python train.py --encoder_arch="wavenet" --model="audio captioner" --dataset="synthesized solo parts of chorales (CocoChorales)" --train_examples=39062 --n_mels=40 --hop_length=160 --input="mfcc" --spec_augment=false --win_length=512 --tokenizer="word" --vocab_size=56 --encoder_norm="batchnorm" --encoder_depths=[8] --encoder_kernel_size=5 --encoder_stem="single" --encoder_widths=[192] --fusion="cross_attention" --label_smoothing=0.05 --decoder_width=256 --decoder_layers=8 --decoder_norm="layernorm" --decoder_norm_position="pre" --decoder_activation="geglu" --decoder_mlp_ratio=4 --decoder_head_dim=16 --decoder_fused_qkv=false --decoder_bias="all" --decoder_qk_norm=false --decoder_parallel_block=false --decoder_dropout=0.05 --decoder_inner_norm=false --decoder_positions="rope" --decoder_cross_attention_every=1 --decoder_tie_embeddings=false --init="kaiming_normal" --residual_init="none" --optimizer="soap" --beta2=0.95 --lr=0.0015 --beta1=0.9 --shampoo_beta=0.95 --eps=1e-08 --precondition_frequency=16 --max_precond_dim=512 --one_sided=true --adamw_lr_other_params=0.0016 --steps=6600 --batch_size=128 --epochs=21.6 --lr_schedule="cosine" --final_lr_fraction=0.05 --warmup_steps=660 --weight_decay=0.2 --adamw_weight_decay_other_params=0
Rows from block 3 of the text decoder, named by matrix and row number. Rows with one number belong to one neuron. Each number is 128 + 24 x the weight over its row's rms, rounded and kept within 0 to 255. All counts start at 0. Numbers have three digits each. After the name is the row's rms in percent of the matrix's.
# gate: MLP gate (decoder.blocks.3.mlp.gate.weight, 1024x256), inputs 86-171
# fc1: MLP up (decoder.blocks.3.mlp.fc1.weight, 1024x256), inputs 86-171
# fc2: MLP down (decoder.blocks.3.mlp.fc2.weight, 256x1024, transposed), outputs 86-171
gate.156 098:098172084120167105114132150131135136171149106154127132122150158119127086146097116140127139134155121117160124149118132170132144142160149153078144144140128114138132103134135064131119155129102122135174128076101099137114119140098133147139148106138118073168106121
gate.157 100:146153135132129105138135149090114142138100172120152130116113184101132149140151148089081150107127141157138104165134119125122118093132114159117158088155155100112094094144156190115084126114140129103136128131191120136159135171153139137115134122124114127119109118
gate.158 100:150095132119112145142131121110153130106131105170107147115122119116153151123100124140128129146110140154207119143114107132122111093136146117116130143125110174175158126156173106105103103135140195132127141113132117177091121143157135146141162136126078119151093107
gate.159 100:133169165142140146145105153115138159146125104144131126146107109098119097111125157152104104103103101134095137112119143120069107112144153140146093119093149114138098085135139131106154137153063117087137157127147139112140118125087138122140141154147124098115139148
gate.160 102:119150147106121121160077154125093131106143097089180113167127091156149131147162086138133129137114152155096096084113169085141116089138161130137130140133123110157126131087147126128150144148100139133110126088134127101123098088111141142138174120146138121135081100
gate.161 152:108093152151147149158129147139108168165138162114102080103087151132136136103192133173116146102117146133166138110130119133151191139074122151107087134112171125125154158133117104164130141147090132117103133129157130147110133147151109151098125097116118121116126131
gate.162 100:145153148152100086113079175171128142129166155144095116152124152144126135142146125130134144121160132163117106092082135156158111160141162083114108154120145188122135130077108122139124155114179177127119123097135138101163160113130156116154126106131117121091108111
gate.163 108:140149108196109134145133111150133144139144095106151154114167162132102122138169088141144094111128131112117125096119121146126114126114143121169124161144127101099085096105158108110149128133145126091171161133112098113105138115184138128126138154127119121116145125
gate.164 099:153101124101121154101164124117154140137171140083119132077105134092135133117166123120124135126162156106134124132095168123133108150133139124097112144150118136138114111164086156184126132143076172114101106144145139118136108118080117165108128105123121147192110156
gate.165 093:108102126131152135126100176122168161169150089168117135140102129154135127107157116104140137136137132137126137136108099103132117074142104144129142146105131119121092140149141123096141200116154159125106127161145142104100180159115155094087104070098146091100138092
gate.166 097:114098124143125130116161132145154120090115158128150164123167107121127163099078105133125190109116155112159129095167114138155157144094121143133112125167148106113101121120127145115084094116117097129143098153112145086109172127117143158103155114139107145140129094
gate.167 098:133143097132133134131126090123144152115139151098131095129184118124113079142138122126132153129145151120083117150137146149165134121119120142114110115146091137153115124132142121142140119130120156133107113139164120147102110119116167161106142113124069124142106099
gate.168 103:131132146163087122130103148166123088162119124119137143159119120135175131135127130093170150155119159131148129153112110152135085127166146143150170133114157141138120110094129098133092149163125093159126162121102129120131093090121129179118080168105136162167121154
gate.169 100:147127129107121167141115128145149146074146128193136115120124176122113123091197098150134153151192143120153120148119133150097129129126129123111092123100107118153156116126101145153129096135120154124191106131108141113129166141128145167112141169117125136104140129
gate.170 105:110094132135184164133093098140158122114117092125149122088121155146134146171129138155144123096129137146128109119124117148105140116063132116169101149100123108085071097150142154078131106113117115112173153158110136134114137125147116104155125099093148160118139104
gate.171 100:118084106141160143136160125118074154128078098135121115084136119117099105088151143127145168186121124163169180140125094122131128079155151115104128125102168109126138139114084118109132126176093133121123154100116141131117103134124137113108107135131111174135152133
gate.172 098:107112128169119126127129125171123155132146104159126160093125110122156137128147097131104147151100100124096101159096118130124088134130158148182139100145125107132113116141165171101115139143136089113161162168161122166107105101155086122136131098104133147135165140
gate.173 102:137163121118133105081121103129138119100100159144147174149155103152133162123099121143116134136119086132129092139095141120149149161114099120124094135125111185190155120116124158077163149176129131155142102133128135196152130132150156097125113100110109151116151146
gate.174 096:128109091134126159140147123121104103110141162112171153122105133104157158130119118147145129153112164129129157143083115155098120103145111139106132152101121114100100148135118151136107114106118134160130122116128132181143164155111116141152144176119101126108116108
gate.175 095:106084168121131106138118135121142120149097089131124160103167137168168135123088152136102161130102119091109168129135157141159126148119143105125114110105174112109100152100072135135115116133130136126117099139166098122106086116139154077128133141128152145162132158
gate.176 102:115093093128109101158095159128157143123088162163137148132149134091113140117135094150190145108146160149096121097134128104109131168107100117148116130104112092096163131121114126184119160105106074137100112117165138097156117152075122087120117126117134159111081144
gate.177 115:164117100144141128154124085111110123177114142135139118129128106144100165171128104129129109146114170113125093121090145123139118122173122124096123132150135111140058093150086164093118085096107126162137119113132123109116118152132164083145106109110113133122127139
gate.178 112:139137054121113172138172086130073151096136121102123140132102084142138116106092097097130140110149160092131121134141108095119074108157131167115097104132105133108131146121102146137137128141143116086130124137166161136144104139103142156091102120112136129098118103
gate.179 102:103130097101120164123084156123156149131164136108162146115112129142140124154119113118145123149093123120139162100114181108068122146178167186159140172120116104163146098101133175145158137121094141098131140094114128109090112087157098138144188133098117127116121118
gate.180 096:147101138117094157154085119136115150114104139127133084143151154152123131146173143125107136141137162111134142157099133053095125145101088113106123119088138113149158130117125117118141139105156143102079113102124139172087162099117134123152142130161145099156105131
gate.181 095:121107163090123123091112084119150148131143132108129102180121110105120101099121099133116162157134170119149120137110146087172110149104157102136145142121119130096139117107128167118110167163118124111140120134173122057177135155121136128134145172134110144122122158
gate.182 095:097127113200141159090128137122101140130115131066134121150114106101112103096128113131141126077140113179104087127124109136167121084134128123144100153122139148098136129083170136093148122119118128109127150180097141132120131095148073169151125127155144123137079130
gate.183 102:116136139134141092098131113189122112107092159141152109157110137096131127163163113112108104117106144132111089150151146133161085137140108158130175129136126127094139104117134112148162184171128119129138118143156114135149107124141137193115108091132151109167122127
gate.184 100:172175080102117120131149114104127081127150127111158129126145125103135092140181120152136148107156088120144083106112167134155095151090144123167117133067151115128146138140141098107082115169114129126106138121108130099118130092143088135139121123125117110125117111
gate.185 106:156144101128132117107161114153135126111145108167146129088128135141137117116160146122123064121178160138145121155077113099116175132128105121135131148103151127116113201118111119203094096131129131166157124137096115106133156106150078090170138147133140098141111122
gate.186 106:133106110111162129187109121152108164119132099152145149159143102163121133099091120133119135099163148071112163111094148099117134181142095143147076175116107124135118154136148168157127138125094121114115123124098087101140191130138087128166153152140127135126161139
gate.187 101:106117169161178133105092119147102109122071133122114160127155159120099102149097099107120153130155135128101148149147172101130125078106129142111087141104163076106118151171123131141115107114111164164113118127107127112163148128124115119134125158135115120156122092
gate.188 108:167088123191125159154118133117112105139122151131117148168118156118129147170162155155134140115102177110059069105114131146115140111118148139062136070161103130145069125145120159114111140124137129140145135127147144104154062164103161161153142138132127145147100098
gate.189 103:106154157083154109149185139139091113148145133127125097118148144095115103101135131115098073141133150120135088133114144155106111140078101139116123128104144152153145133133145129077155137143147144146108156138145076100113112144150118113119125157202159152128129134
gate.190 106:146089118147114137126096165153142103026145136127145148166131154138131140119122143113118167126142153130138072173099099105110135125120116098141125124088139120137124141106113120133153104122126103087117110132116112120110135112113101129140145164151116144149153177
gate.191 101:109127157097191146138141130166173132154114149148151125136097120113155144132178160144108126110111097114151110111115110133135144132116130117110092121085129130151159126072170135117131135130148148125134145117126172178161126100166118160151080131173085117118095101
gate.192 102:159103104173152146077170120165123115075117091144138110120141119135111139119140113110068130111139098099128083111122105088108137142126132116107113145123120099105140140130142161173155126113124137131152200140154157115130131110130123093112130066114125107097118133
gate.193 102:114126127113102128136127116153147111165083145102128152120098128154111141106166149115139121109153125140107145133116114104168142112085073093110161137126131111111135130139130141141156104128139078140099157096117138169114154123137115106107130133086147157120132126
gate.194 098:184140122072115122159150105150137152136108178151140096097163128154142162117138155125145142145108130129157140147114079145138085127176124145139113111159139119168066137148124131074163149141151125159108164083131086120103140147119159101123104122119101118141108114
gate.195 095:137097171151127132156150161148112186138125082134147110101102109123158095149101153162124144156117156143129160118132139117141172119123097136100056122129146135093146111126147100134139134156119186150143136162129106133162118098117122135142129119121105141136098114
gate.196 091:103127122141140148127106106094134134127122143178078158139085145153121137133090098216151134089134132152153127135125107160169108086116129154131179119161149142137092132142065143095106114132164139129190095127149081167098126151125146145132131127126118193165129158
gate.197 096:107127134146144122129106110088121181139119139120174147091135156137132104172128089117106141084139122137163110123151127121155085130091167142126145100126157107151160132100140200113163107145126095157127121119128158082142123117091092173141087124110139106102147106
gate.198 105:080151147082118138124134099131107159117108087122111161089127132151166130140123144114100145118136113138153113161102109119130130103103110163158097133142142125165086138167133083137106114168113109142123110095117127121145129138126150113184156132108126120097156141
gate.199 093:131136095115143121115081153121123089128118171142144120114144165117140143194110140151130124122127137139099100147129144093097110108068074168146110159151054140139146140115121101140123111122120121158144124093151096108099096075125091086109148162098141129138174100
gate.200 100:113135141174137144178134209097098176163158143141140067115112138124134076084130137121134142121121133096148119103110116101139111048121143182159102129139164113114160135119129130111104116134112125117074107117153159083103142117126129137172117150140082121098106094
gate.201 104:108134140195116151131112191101123114128071099153138107139154107171117104095120156121154131148107096146115105094079124121107134170176180102119107132106154117146114152160133118121095132146148149100133151113143106136138101108138144160119116166155106131119131116
gate.202 110:078121118118115135098086132124105185157074092143153132153097169120117164148151128121096132145110077131105100151121169158131062154103164160154104102146116130140103092128111136157136161091182118150095163112142091119066142099163162114138137183136122104141112103
gate.203 111:140102091098112162153140139131126134129145095103127143131141178114170150139165127093114085117097156098140096171108123123077086087164152152135143101163126107149099118120145138145124151144139161119183140122149154141147133126117128128125138168140082131154115124
fc1.156 098:117119129149140097145123119105131144126102115124101162150110132103149118147117113141138131116127107122102109108153133150136123128155114117104090151174101153143094134132119108170127144140096146119160164138154191126152140124136180146137128146097100138136099130
fc1.157 090:173172135154122110100124108124117118136105108126160109129124089140093055132153113125150117090128175104078089164096116111158117100130132144127133105149169149124093147126158168154100148153136125121121120161161124124117098189171127113147081183114122128118124144
fc1.158 096:137098113091118101101151145133110129100168126086179110185127126142125132133113103151117104115154120153107147140120155127109117092113090125118104131156114129153092129101149153096130115130183109113115133152129117108156128055137123145107175123133164111133111145
fc1.159 104:088096097144151093124125128110117131129121146104159165085142061108113117169120131106153142101116161100113149194139110164138088138101161164153124152150100153148159125122092146137145097128154122145173132144137152146150147164137117072095149129132113157113136050
fc1.160 109:147135112113082126129138144125139099113165119100122111109191085147135116094115098148101104123138128153127111059143132088138116105136127121083141129140122128131084116103167138101115148158113138127111150116116156112132151083130125165136125083179112125125137166
fc1.161 164:076066161139125160160116132137093152155113174132127113141114167141122127114167123145132125104117147144154123134163125153166165138098115166123114137116161158109152154146103137165160142156121113085104132113136135144149147152155110126099130112122109116110135157
fc1.162 102:113123125108129109157140153074105146139129139157159097165130143132122130166132141152154114162140080120118128103126170155116100166103122139135126152175075125124148145139126114135125167112131107138157168114101115123104144118114173085118112149109112170082138136
fc1.163 102:113086113135159119123130098150145115119167182129152109117164126122128167148141126100101106128102126114119150135106105125136135082100126151186112094134164128113119152153141130117162078076159083151134135170122133135137116119124091159154110110164143127138117153
fc1.164 094:153101114133140137146113137155123133130110119147126126163127104146104108129099123118103120125158108114142144123130102108102116148100133111126182094126132062124106104174169150156165146133148136106097135116128130144118118130102152067110117118154095114180161094
fc1.165 097:080100163117114128128153161123158175139127121153090186131108138117111183109104125086140175123143141110115112134148143130124144054127139127112065155105148120140097102116125125157113133147134126108184132126116135132183120148135117115136085164124149119120149111
fc1.166 099:140121127158098112193127175132125148118180111122145168124126121112130097127095118115095174093143144167123146130174108143145146118129114135104107091154135089131103104162083091139173131111151115112117097161125142154134143091090138175140148138118137147099117173
fc1.167 103:136091131088099103146137124110112122087107098135151146079154145158127154134174109089128129127108080096154103143121164068151123155124137089126156136141119129128142145135134102145112144126122126108088117086145126134115145114139126087126163073108110111119112142
fc1.168 112:106094160145143137117135106141124133111099178095115116130109073123119091139109110135159116165110094120103127141105149123113153165117073157154156128118128166097182139133152107121119169141133150127132108137115070179139139092124154100120122150103138159136110101
fc1.169 100:139091122169151112100134128123080113114183078141151146133142130086178126133147138149130139138121115079149109141087091112123114132120126153188105110114119147135116097115142171114099171114113136138104117141118130120138118132108145121124148144109124131137086133
fc1.170 111:130173149166108156135140100109186108132149140159162169110102114115108158126127097124119068093109129126124076099096127109163126114131152105148112151127122109082149093110137156121141095105138146135129108164150127114136168128141117150105161067116149153107146144
fc1.171 095:159119102161173127100146097125169107148140134132075118095120130136093102176108099115124178121155131135115136139144088095142165123097132124092112120138133134125116167138105123108165094158147121117134106140146169125144150168137096134142123127120129128128097075
fc1.172 104:152132131115089147118096119115120114159159130184148135134124128162120091141142151166111142123114105175100154194172118123125097155104135117127136090168162120138118124155172107122104145129130095127118147108158125139084108165111088132123138106093144094103116121
fc1.173 120:160151071127129152063113124134160102159155142124197138161135117102084129121129107151113157149146089138088083098120102156122121134137100106116097143094119124137118097087126148112146168158134118140151110144119114153136136129116107076127130114141129102086160169
fc1.174 090:117102090108133136137148114149101135139091163087111079107146084159100142135176143088119211098119121142159179107143124114123151124156125115107165122113094130140143157103129119142141143128108147115132105128125155086106118135155141115136150151117082107137109116
fc1.175 096:121134096111135139107156062158144146112124122132122099142131068125111083152111167113101102102137115131135128126127116126093151117112161145112182112120110101146148092142143184157152082149112103124165186118118090127108152145132121133107182163125109146098105158
fc1.176 103:155160118109113135132132155106126171092105114138119136168147119140163101131155128138133191107160131114087124119156138159147150144137149152103121122133059087107150162136105118144140156106111127130080075126118132139143108139089137109125120142107121181069127119
fc1.177 114:094132168105112081101090148162091118159136135131140143092111118115115157131127083107124152174174076114152164122133097159095108145089116100139143120134170110130158131105143097152136123126149109150100101150089145129118141122118141123095105113116144108125124085
fc1.178 108:146131092090131165134164113153103180107131106112153132147115162137176102087089083084143123122116098103126175146134113113092145101146108113111149110115109144132105103148146106107141108101171147123133155168187181144099120127121109112165116076112122142127133085
fc1.179 097:165138110088113161134130113128090104130094134103074149137077118152157119114118147138140143093151109105142129102113105147091127117081091140093119100163115107142155154130146114180124127101108101128129088107129142142143128154110188123149100115156120131151110158
fc1.180 106:093113141122092135117142151089125117130112106132139109143179136134135109128147142084106129121173131118159114138117110178148177148121085151133117140145146140104152133052118121115116147148128092098146136117162122128111141124152152159123113175117156135148137167
fc1.181 096:106122100153110138109162130132127129117142147134171184116113145130113120125157146111172106114127112111173178106141114151110105135166136141143116137160096113150133143090132119097102118141119103160102184143116120109119130117115125151141140120145121123130112128
fc1.182 094:127149148090121099155118174126142123123112124181167122105102125143130116131069105143110120199084185149154113109145115088121115134141140126131124147121120123153069100127106135133102102136141124165147077134162112150090106143101135123144099109106145172143096070
fc1.183 106:150091131155149082115126128107158103117089129096076141135125125110130130112109120169144098149138137117145137108122178169111157121117148112186125130104138133167074085119113139116111105155152108136126122139127109153114122079120118099156140120136114163166163109
fc1.184 105:172147097105157126109107114139138147148131101123142085118177124121126162102105097127127113122137130071157174108148106125109147093096164113138152136141145108140151112127152176167158135132177143118125141106144156132103113091167130087149114133146146128181148112
fc1.185 106:113147151062152144126176122105091143161127139161128161097058077137086157129108145121122104133119133162155147103125123157119129143118118105154151156159134133154130169121110086104114114149123092118151123138136098120124136166144108124117112083168108132153153153
fc1.186 105:105137144107175122128127121117136155091099099159097150121108161127136103127116135108125152153124077133137107125168087116118119090135130097101101102156135135122140133104176135151121110161100157117105125135131155100127097181156094139150175133126153153133137142
fc1.187 107:143137155157099146149121155080105093137152151158102126109117117129126182118143141098113131115083152131125123138088136121127102142128143153107169134130092123106165128086113154134128092105109138111131136148153119132136132082134100146121075123162151146119146155
fc1.188 106:104156156132123099107135146130111131134143138175113079126101129122107081134096091130160161125161124131134181137143104145106138120132102085165113141079138166110164142119112085146110128159111121101110096142060162138137165082153166130164133118130137119173138159
fc1.189 102:140159107096117118160137112146114137144129117096125134104145102149143180116142151132105097145107133126142136111127107148160123121139107171096120119163124124184076171133114115128152129137157140183121129117117151135084121120124151081122078136198151139149166143
fc1.190 102:128106166142122111133111130180119135131136150178122152192139139108157123162087149078099139112129099148141125129105117165147088115074171121090130120103128166128112126128166129097118141122134094126095125083118144105072143120109124196114135096156121082125113143
fc1.191 092:101160139162116122088119150091093106107135117083109126132146114140102123107083111106110174157134157143144131146103173116130107109138102127129135089119142118153140117128144082140119133129089153141100123093087128145140080111168122098121101152114124132143117145
fc1.192 102:165106146069100100136123139133160114153143134147116123125138109131142085111144102128152122145118133091132130131113192120137113090144156075110109098105166122124123131115147147126142145118144129163091131105119100138121136113082106135167156136138135164118120094
fc1.193 092:131140108096104164148107143114100117115152163107116135112101176148092124129123120114157124150122155121077149127129146123142138111113106130123140099141135135095138126127100148156101112144158130080099176131108085116165140146116125130148133121137122105134085170
fc1.194 098:122092142102130133162153104110122136118157120125136106150160105095112110109123153127114118139074135150125124147108200089103061145133143171130128144135125131154111098136151127121122142181093152124106132135094100148146110100128140082107171110085120101145125112
fc1.195 091:160152150105126126080149129138177071145085120144136160107161132115133129130101108174098137108099141153111121124105122117129103121147074136142149074108147134129128120174074133113119175122157117183173168160103134138113133101140158098110116105109134098144099148
fc1.196 092:151166139118106136164119148180173111138112174130137100153134125156144130131171142120118137114063124106113151109136122131148133101112148130100157161122107094127114079121130143122108128117165123116089113138149103143130112126143069125101154134181153113135113148
fc1.197 096:125146141121135127149147147105097075139107156164125130102124120171093164106125172100074174102089140102071127114113129101132145169148083121113130128109152106091099172135171099129157120072120110156118117120096108118172133146111127099114125137131119177173120164
fc1.198 097:108130118108152125115104110084132130101188134131128167151066160115150120094140141125097142103118117125102124154127153079155137114171123105106172154132160122142116113118162152137108135149142144132109117167103142132129124126094138108127156120165093164150141093
fc1.199 098:149137177103110113135123111083109129100133154151130106133154079104103110146127140105120109170097145090129118142106084105126125123158179104114098118140098094132141134159140159091138162099171120125162145148104156179151122174173179106094113122117152139084113154
fc1.200 100:124138099110110104125107060098163100137146096140127130121147170123124180099131150134126094158153109129118135160117137167134129147109090147120102129127124132151118118115107104154185144156145104133148157130117122140101146139123153121158137104099139136152141155
fc1.201 094:100099178156165174114171144128140125122126120161119140158144159153117119063151125134164121141103135133086116155108140130106123127138135122110129135090076134115089130149128104127124135106145159098166105085131104131101141120159128147178112139118108115121161105
fc1.202 103:137093119128113148078114105139106201075103088117142166120126122140085151159140159125131132104109128135112123123133136139125076144109112145168148096126127128102119127145157128148114108074158131178118153153130128113108103164115151139114134116149151115111142089
fc1.203 105:116127132104156125121152113114148129117103170149115136121077135145122088139137099113128139164104125149134141164159130105104127117133135140137158140113153134133142119125131066192107137150146109131097102126133136143110131138095148119130135070162129088100132137
fc2.156 101:132110108138174093096143151178120141127164136181081124119155149203094078108129106122117171144122137147176128104134178115102118128118106132135061115078137095143130127108150127162115087125116109086091109117171142129126136121140139116159119128161080167174120081
fc2.157 093:133111045190128125100140132153110136125136114100156093103146092150147142145163107118102121107106135149121088129142117104110166124181120145109106116137109141162139163115129114119142124085160141118170168101167110120125090090121111118129137132112112100098171119
fc2.158 095:121163128168157132128115144150139106103136153113112134106140146122055115124126170122180116129127147147150137131132127163196135091165140110143167158137146173152173183156108130131132094138098156121106149113077145158107137121131150123076141128117123127083133111
fc2.159 088:139097093131121153102168171120141097183103131142084120157134112110121142152117111096124113142113153091097139102156138133100126147121126102124152135160137103120136107146134102154154116109148125112111110161115136114123132138138146117127091134146133138116155094
fc2.160 092:200135143177134191165087111117108162142117122087151120124119103140154135128136140128098092119139127112145100124088134090143107104158176111102152130120136161143092168136128171118128139149159132149081123094093149113118116138145084100145161094111143128121153128
fc2.161 136:123119117114155132140109120141166162176142128068153079114130148116109140126164069139159114076106127114141117114154118101117174163075112134129141128090205153173153120121096117136166143125132131102168120105121146168131124120157139176113134143140132118166125138
fc2.162 100:135158134097124149116154094063099148125120105153126155105088103122135154103147129160112107125113167159144117151160147131141107114124161115144136082171126141146093131159141124108122133088131136162087107159130182132093175107117147104167125082114172123080117149
fc2.163 096:097140098140103149147175147145139112104141124150164085104140161139142163146117073122127089122152128127104174120090111149095127131121120126133150134093097124158131132139165087084123141083114189121074127165141163146141132114161121140110174148160149146147158093
fc2.164 092:158121145152061077119131125168107191141129117135087108143108133113147112165098127081143139131145128110112139115128140133136158140114146131092173145187104149162160104099115118142132111118135141145088124125092132122151124159146137148164083143119128112152129173
fc2.165 088:089162106178112103125118115105109140099195143130123139162153108160149089108132123120114134154127142134132141126083123144094125142167128116126092107141167097107085082094119120089139161152134074138164150145168118138157132126115115127122174130111133157149133089
fc2.166 095:115121104148129129140146131108117096151104125107131129165113128174150123098142103100093088100169144082104093146109160086160144103118154092130107149153104119184133138125143089131129118141109112177098126150117131139102106136105105117137115064114119097136192175
fc2.167 104:083138102100104106131176167114108136144132128086129147130173140118148153086148108147115159156113127150132091116109113124134157129162090117119150130132140129152130166093158137136170141094113133117099158117145144142100145095114130157157116100135081117114118163
fc2.168 108:101158129132171136125125156121088142094096141128124103132151099122123142092112124123112143137136126100104110148125137112081151123148098108108150135106139121123123151146115146129115102140106122123152171183117101148119109096130094127068108145079151091163153112
fc2.169 100:147121100116091157127094126116091156157134085140135128137114093162138097158159125151114088098145137128175119133112146118107141149144150119112120170129119106148112111120107089136092113154154150172098100170174141162114074166144119146177106129124111134123136133
fc2.170 107:134164118133123122099146159130142131106143116114100089109105087141156159165170172166195099133113133069097127117116150092088116158134157147162172149125102114121139143112162139113137155101108104163131123134116145105139058140108106104133155113088175139135163139
fc2.171 100:148109143126140100117153095116083088127120115118136146143156162122182102124103113176099095196134098149155111132128117141111155087112163097140121104154102097154146135105133157107138099097126126142138110103127154122145115126143159115151145114173146121122115141
fc2.172 100:139130103153154134082113088130119111174101134108139147133102118155134098129144148108100086098155136137123121144146149135119144159144164112137124184148123135094152130111081169131090150116130127125160135124114142168099091124141071153123113104123121168151090137
fc2.173 117:137123107142182110083115109125157142156122088107143137129115091138127147181101134152137108123184077113076101144145137125165123150130121101078152058101124086121136141122159137142176123114144124114154133097120082128164185126068116127109144123112109150130124198
fc2.174 103:125154191141095154137129113129159161106151166144096143155119133115110121134120124137115160167150145103120091131118117156152132124105138162093147098129161102120126132142151103157102131127113128096136093144134147164140099148111142149137144139144116152105107100
fc2.175 109:146075161147117085127144133114122108151094067110156109090077132138142132129118131115128162134118133157149141115120181138133131131120156136100107094129163131121120157146108101134155150109110115139105173147096148137102124107113138153112095120138142114154122116
fc2.176 099:158109121130098134123114108119092159102107170133141138102133143094113094139138099138150131163150130105147123113159150158158123176171151099107127125156139099177131156118118115129140121135128128113120087143130134149109209141151160098142108139094120119143119128
fc2.177 116:138124137140134070142133109113142128105108172088120108106124123117120106121055151177119122167136133139183180106114132120101070139126112111158124106140156137126170119116130121100118144126141101123138158130123136100072154123138132152124081143129161082116096134
fc2.178 105:109141129123158156127123092151119135148134167116138130135125136114132136090116111147151158077137090117146123168078112126163145121176160116106122139124140105102101118135174109133120131151126066143138125118130137134138127110183143109129153101128114120163122133
fc2.179 097:113136096143106132127136110160147114119137150189101116134131176129135123134130092137133144139114149151063158135156115128150109099104150128130126141145108151154157107110132140125139091124165169100118161098142109087106158083121113113155118123072109135111097092
fc2.180 098:131117153157102131155100114129121139143103073128093157146151172122134140121102111131123107126137150102146110120114117159109118110102158146178108118142179085101122161149212178161111182128133131110148113123159081108101111153128086064135149164110117119184137116
fc2.181 106:144148100128116130151109126107103098128097120132146127122142062140114173157089119133115132125114137152128124155118156084133136141114082121142158147129108101122097154114136145124149156147167112093132146111123121128144149150163160149116159154122145118139136135
fc2.182 089:126160143139116082131134139071078150122116101136087120143109124121124070123155148109111157136154072159128103100164135135150100125152159155135133125172100063132141103160123106150111142153155161121148137147106127118137164119135129119124094159126128104109107127
fc2.183 118:136138132165152129133161115089110122127155138108112159123131133113106150141098126104154139122097091139121110120103127115153129134165119151092081148113138145075114168112106115122117103148119105123113121156148140111124099157147146102156116153092111088173099136
fc2.184 109:136119151116128123104130129142142101099117107187101150148080092139152087125122109068153092129122099173136138129136145137100111108131135145085098084103184138150142043172123098157104119099146094202131130156098142124153096097125135111112105135115154142153119113
fc2.185 100:149114096126158120118190123147157081142112145102084157124121140101147121129097086103125133183107132108119138129106148127163153115145114156105140131144086094081162163136151136142123134153055143150123139095124160102157133097134103123103150114142080121105102130
fc2.186 103:113152116173141131132157112105125143129087166110139135121154133109140116153140113152096120122129148102098125123155119142141089154077157170135153116146174161097126138124105096153124130124079108119127118126066105125095117114129132116117135131135121108135111140
fc2.187 101:137133133134104136097158140108126151132134152092098123108140072148106141152157113113101126109170139145133087123082162116132125185155133100175131132123102100106103136116150151143125122167118090111096125127103114126095160156133102119109122170107084073124130136
fc2.188 120:126142120125146095126155148108120152114090209126119144106124128125132129123088150138146099167157148128196175096153121130133103160119104121132116122152150131115188108098121119134134146121133107119160171138131116106137115131112143115076107099135133084099085136
fc2.189 102:126115126072124121177121086121109141157126115091104118148126123168126144116111152143125122084138113100144152116087125135132096125156138132117131145147091100157144119173135144059122136127133094124125164122137078126155106185079107147109163106137157101140142148
fc2.190 103:148125102119124144138091144088116117104139142122122144152178138138086132099125120136122155139147149157100157148137098185174101109096114077178117179130130131156082131123151133126121130108175115115094141140118128150129136134123113172173107158126118140107155086
fc2.191 085:151120094174161106113141113125128106110136118133146148130131100164121098143157186157117152121116129160130161112118143114112124109197118114151164111123118130161116122084169138114096118123103132156105164106077103090087100092137119137120115162114125112129144122
fc2.192 111:131150153084128145158126144094092142101132107143121146131092141086112133145129115104145090153134108088128108111149142131145116146126148155122114131123139098129140083187136075141140099140142102169146167105152104148102137125097077109137144113090158051142160127
fc2.193 094:158167110064189158093132173141090122160128132141135144077142116106149136136114149123124096145138147119126155129114151143093098119138130139115145105088124112136114180170132123124160143075136146127086157115165059140169121120128114103141119106115132170120136134
fc2.194 101:153108126117110128128104083140159198152151094111126111146124146130132159110158119141128119104128150100163051141145093112135078089147146143133137097148152091168122128125100094152096141125140111122106173113157134144069151078146115134145121100142110138109122102
fc2.195 096:125139111134139108107205143090158114090149092140153122104145119095175147150088085104132097101130106166098127106149135118108138108113115134123139130100110104126105100158140096128143104117080142110127169124134135112115113117147147122080139089103109166165155106
fc2.196 087:153122067141122123132148117147105115075122132133114152108125108177112108133184128122159155171132141101154105098110140142116139158129082134151116111063095151138161187110142138155128136129122152132115170111099149126152137091088123137149121085112136117115111139
fc2.197 098:107133140100087118125137093112172100157100119130164157151136131077153112135148119159105120167090134131127089119142105119139159150157099144116086107164107134127134152103112122134098113153098116137127120121128165089123120119131129134137099127134110032111135091
fc2.198 093:102160176153100109119142089131127099119087140150147150124149142144123130092123125110143153175157084102124124136120161135129132131110109119131120129113128146112102126161143098127135127108085122150128155173111126123155122160132123141116106152094159082119140083
fc2.199 092:106113169178131157133108134132145116164153139094130136119074156155136120118130121118159117160100136131129110120097108120149151144138152180156123173100147151139107126103113086166119158124112154109070086135131092095167139107111132143135140142086074121114115144
fc2.200 108:154105111101128149151139129118166127138146133149143184145151062146146142113163138156128114127115116130117154150057131159106131138146112132121115138094103159138164118114102089097131124165148132170159090126136136132126060098102122143119108076087150137177155143
fc2.201 102:155177116116134128108105154122068159119130101140154111119101122101132119150158166099129140130126116121142121127149105105128115148099109058170158121152135132136116113133114155178147130128118111144137182094134119161195112102151082106097182147157172123164142173
fc2.202 106:167090114102128146122140149100107151197100123114121096131069096144167128120150145110096100147158131125134119158148079108117103113101143131100144064130094103095140097137143110113152146136128108131147146154135180157099145144119122132147104132135112168085104144
fc2.203 113:120145118133148078128153109123163127119109201109158120112108130092100114112071091159115140155150126148194161127135131168121101140146109126133135133165155124133160154115102133117147132135091122096162157119137126145130116106131095131098120105107123062135108087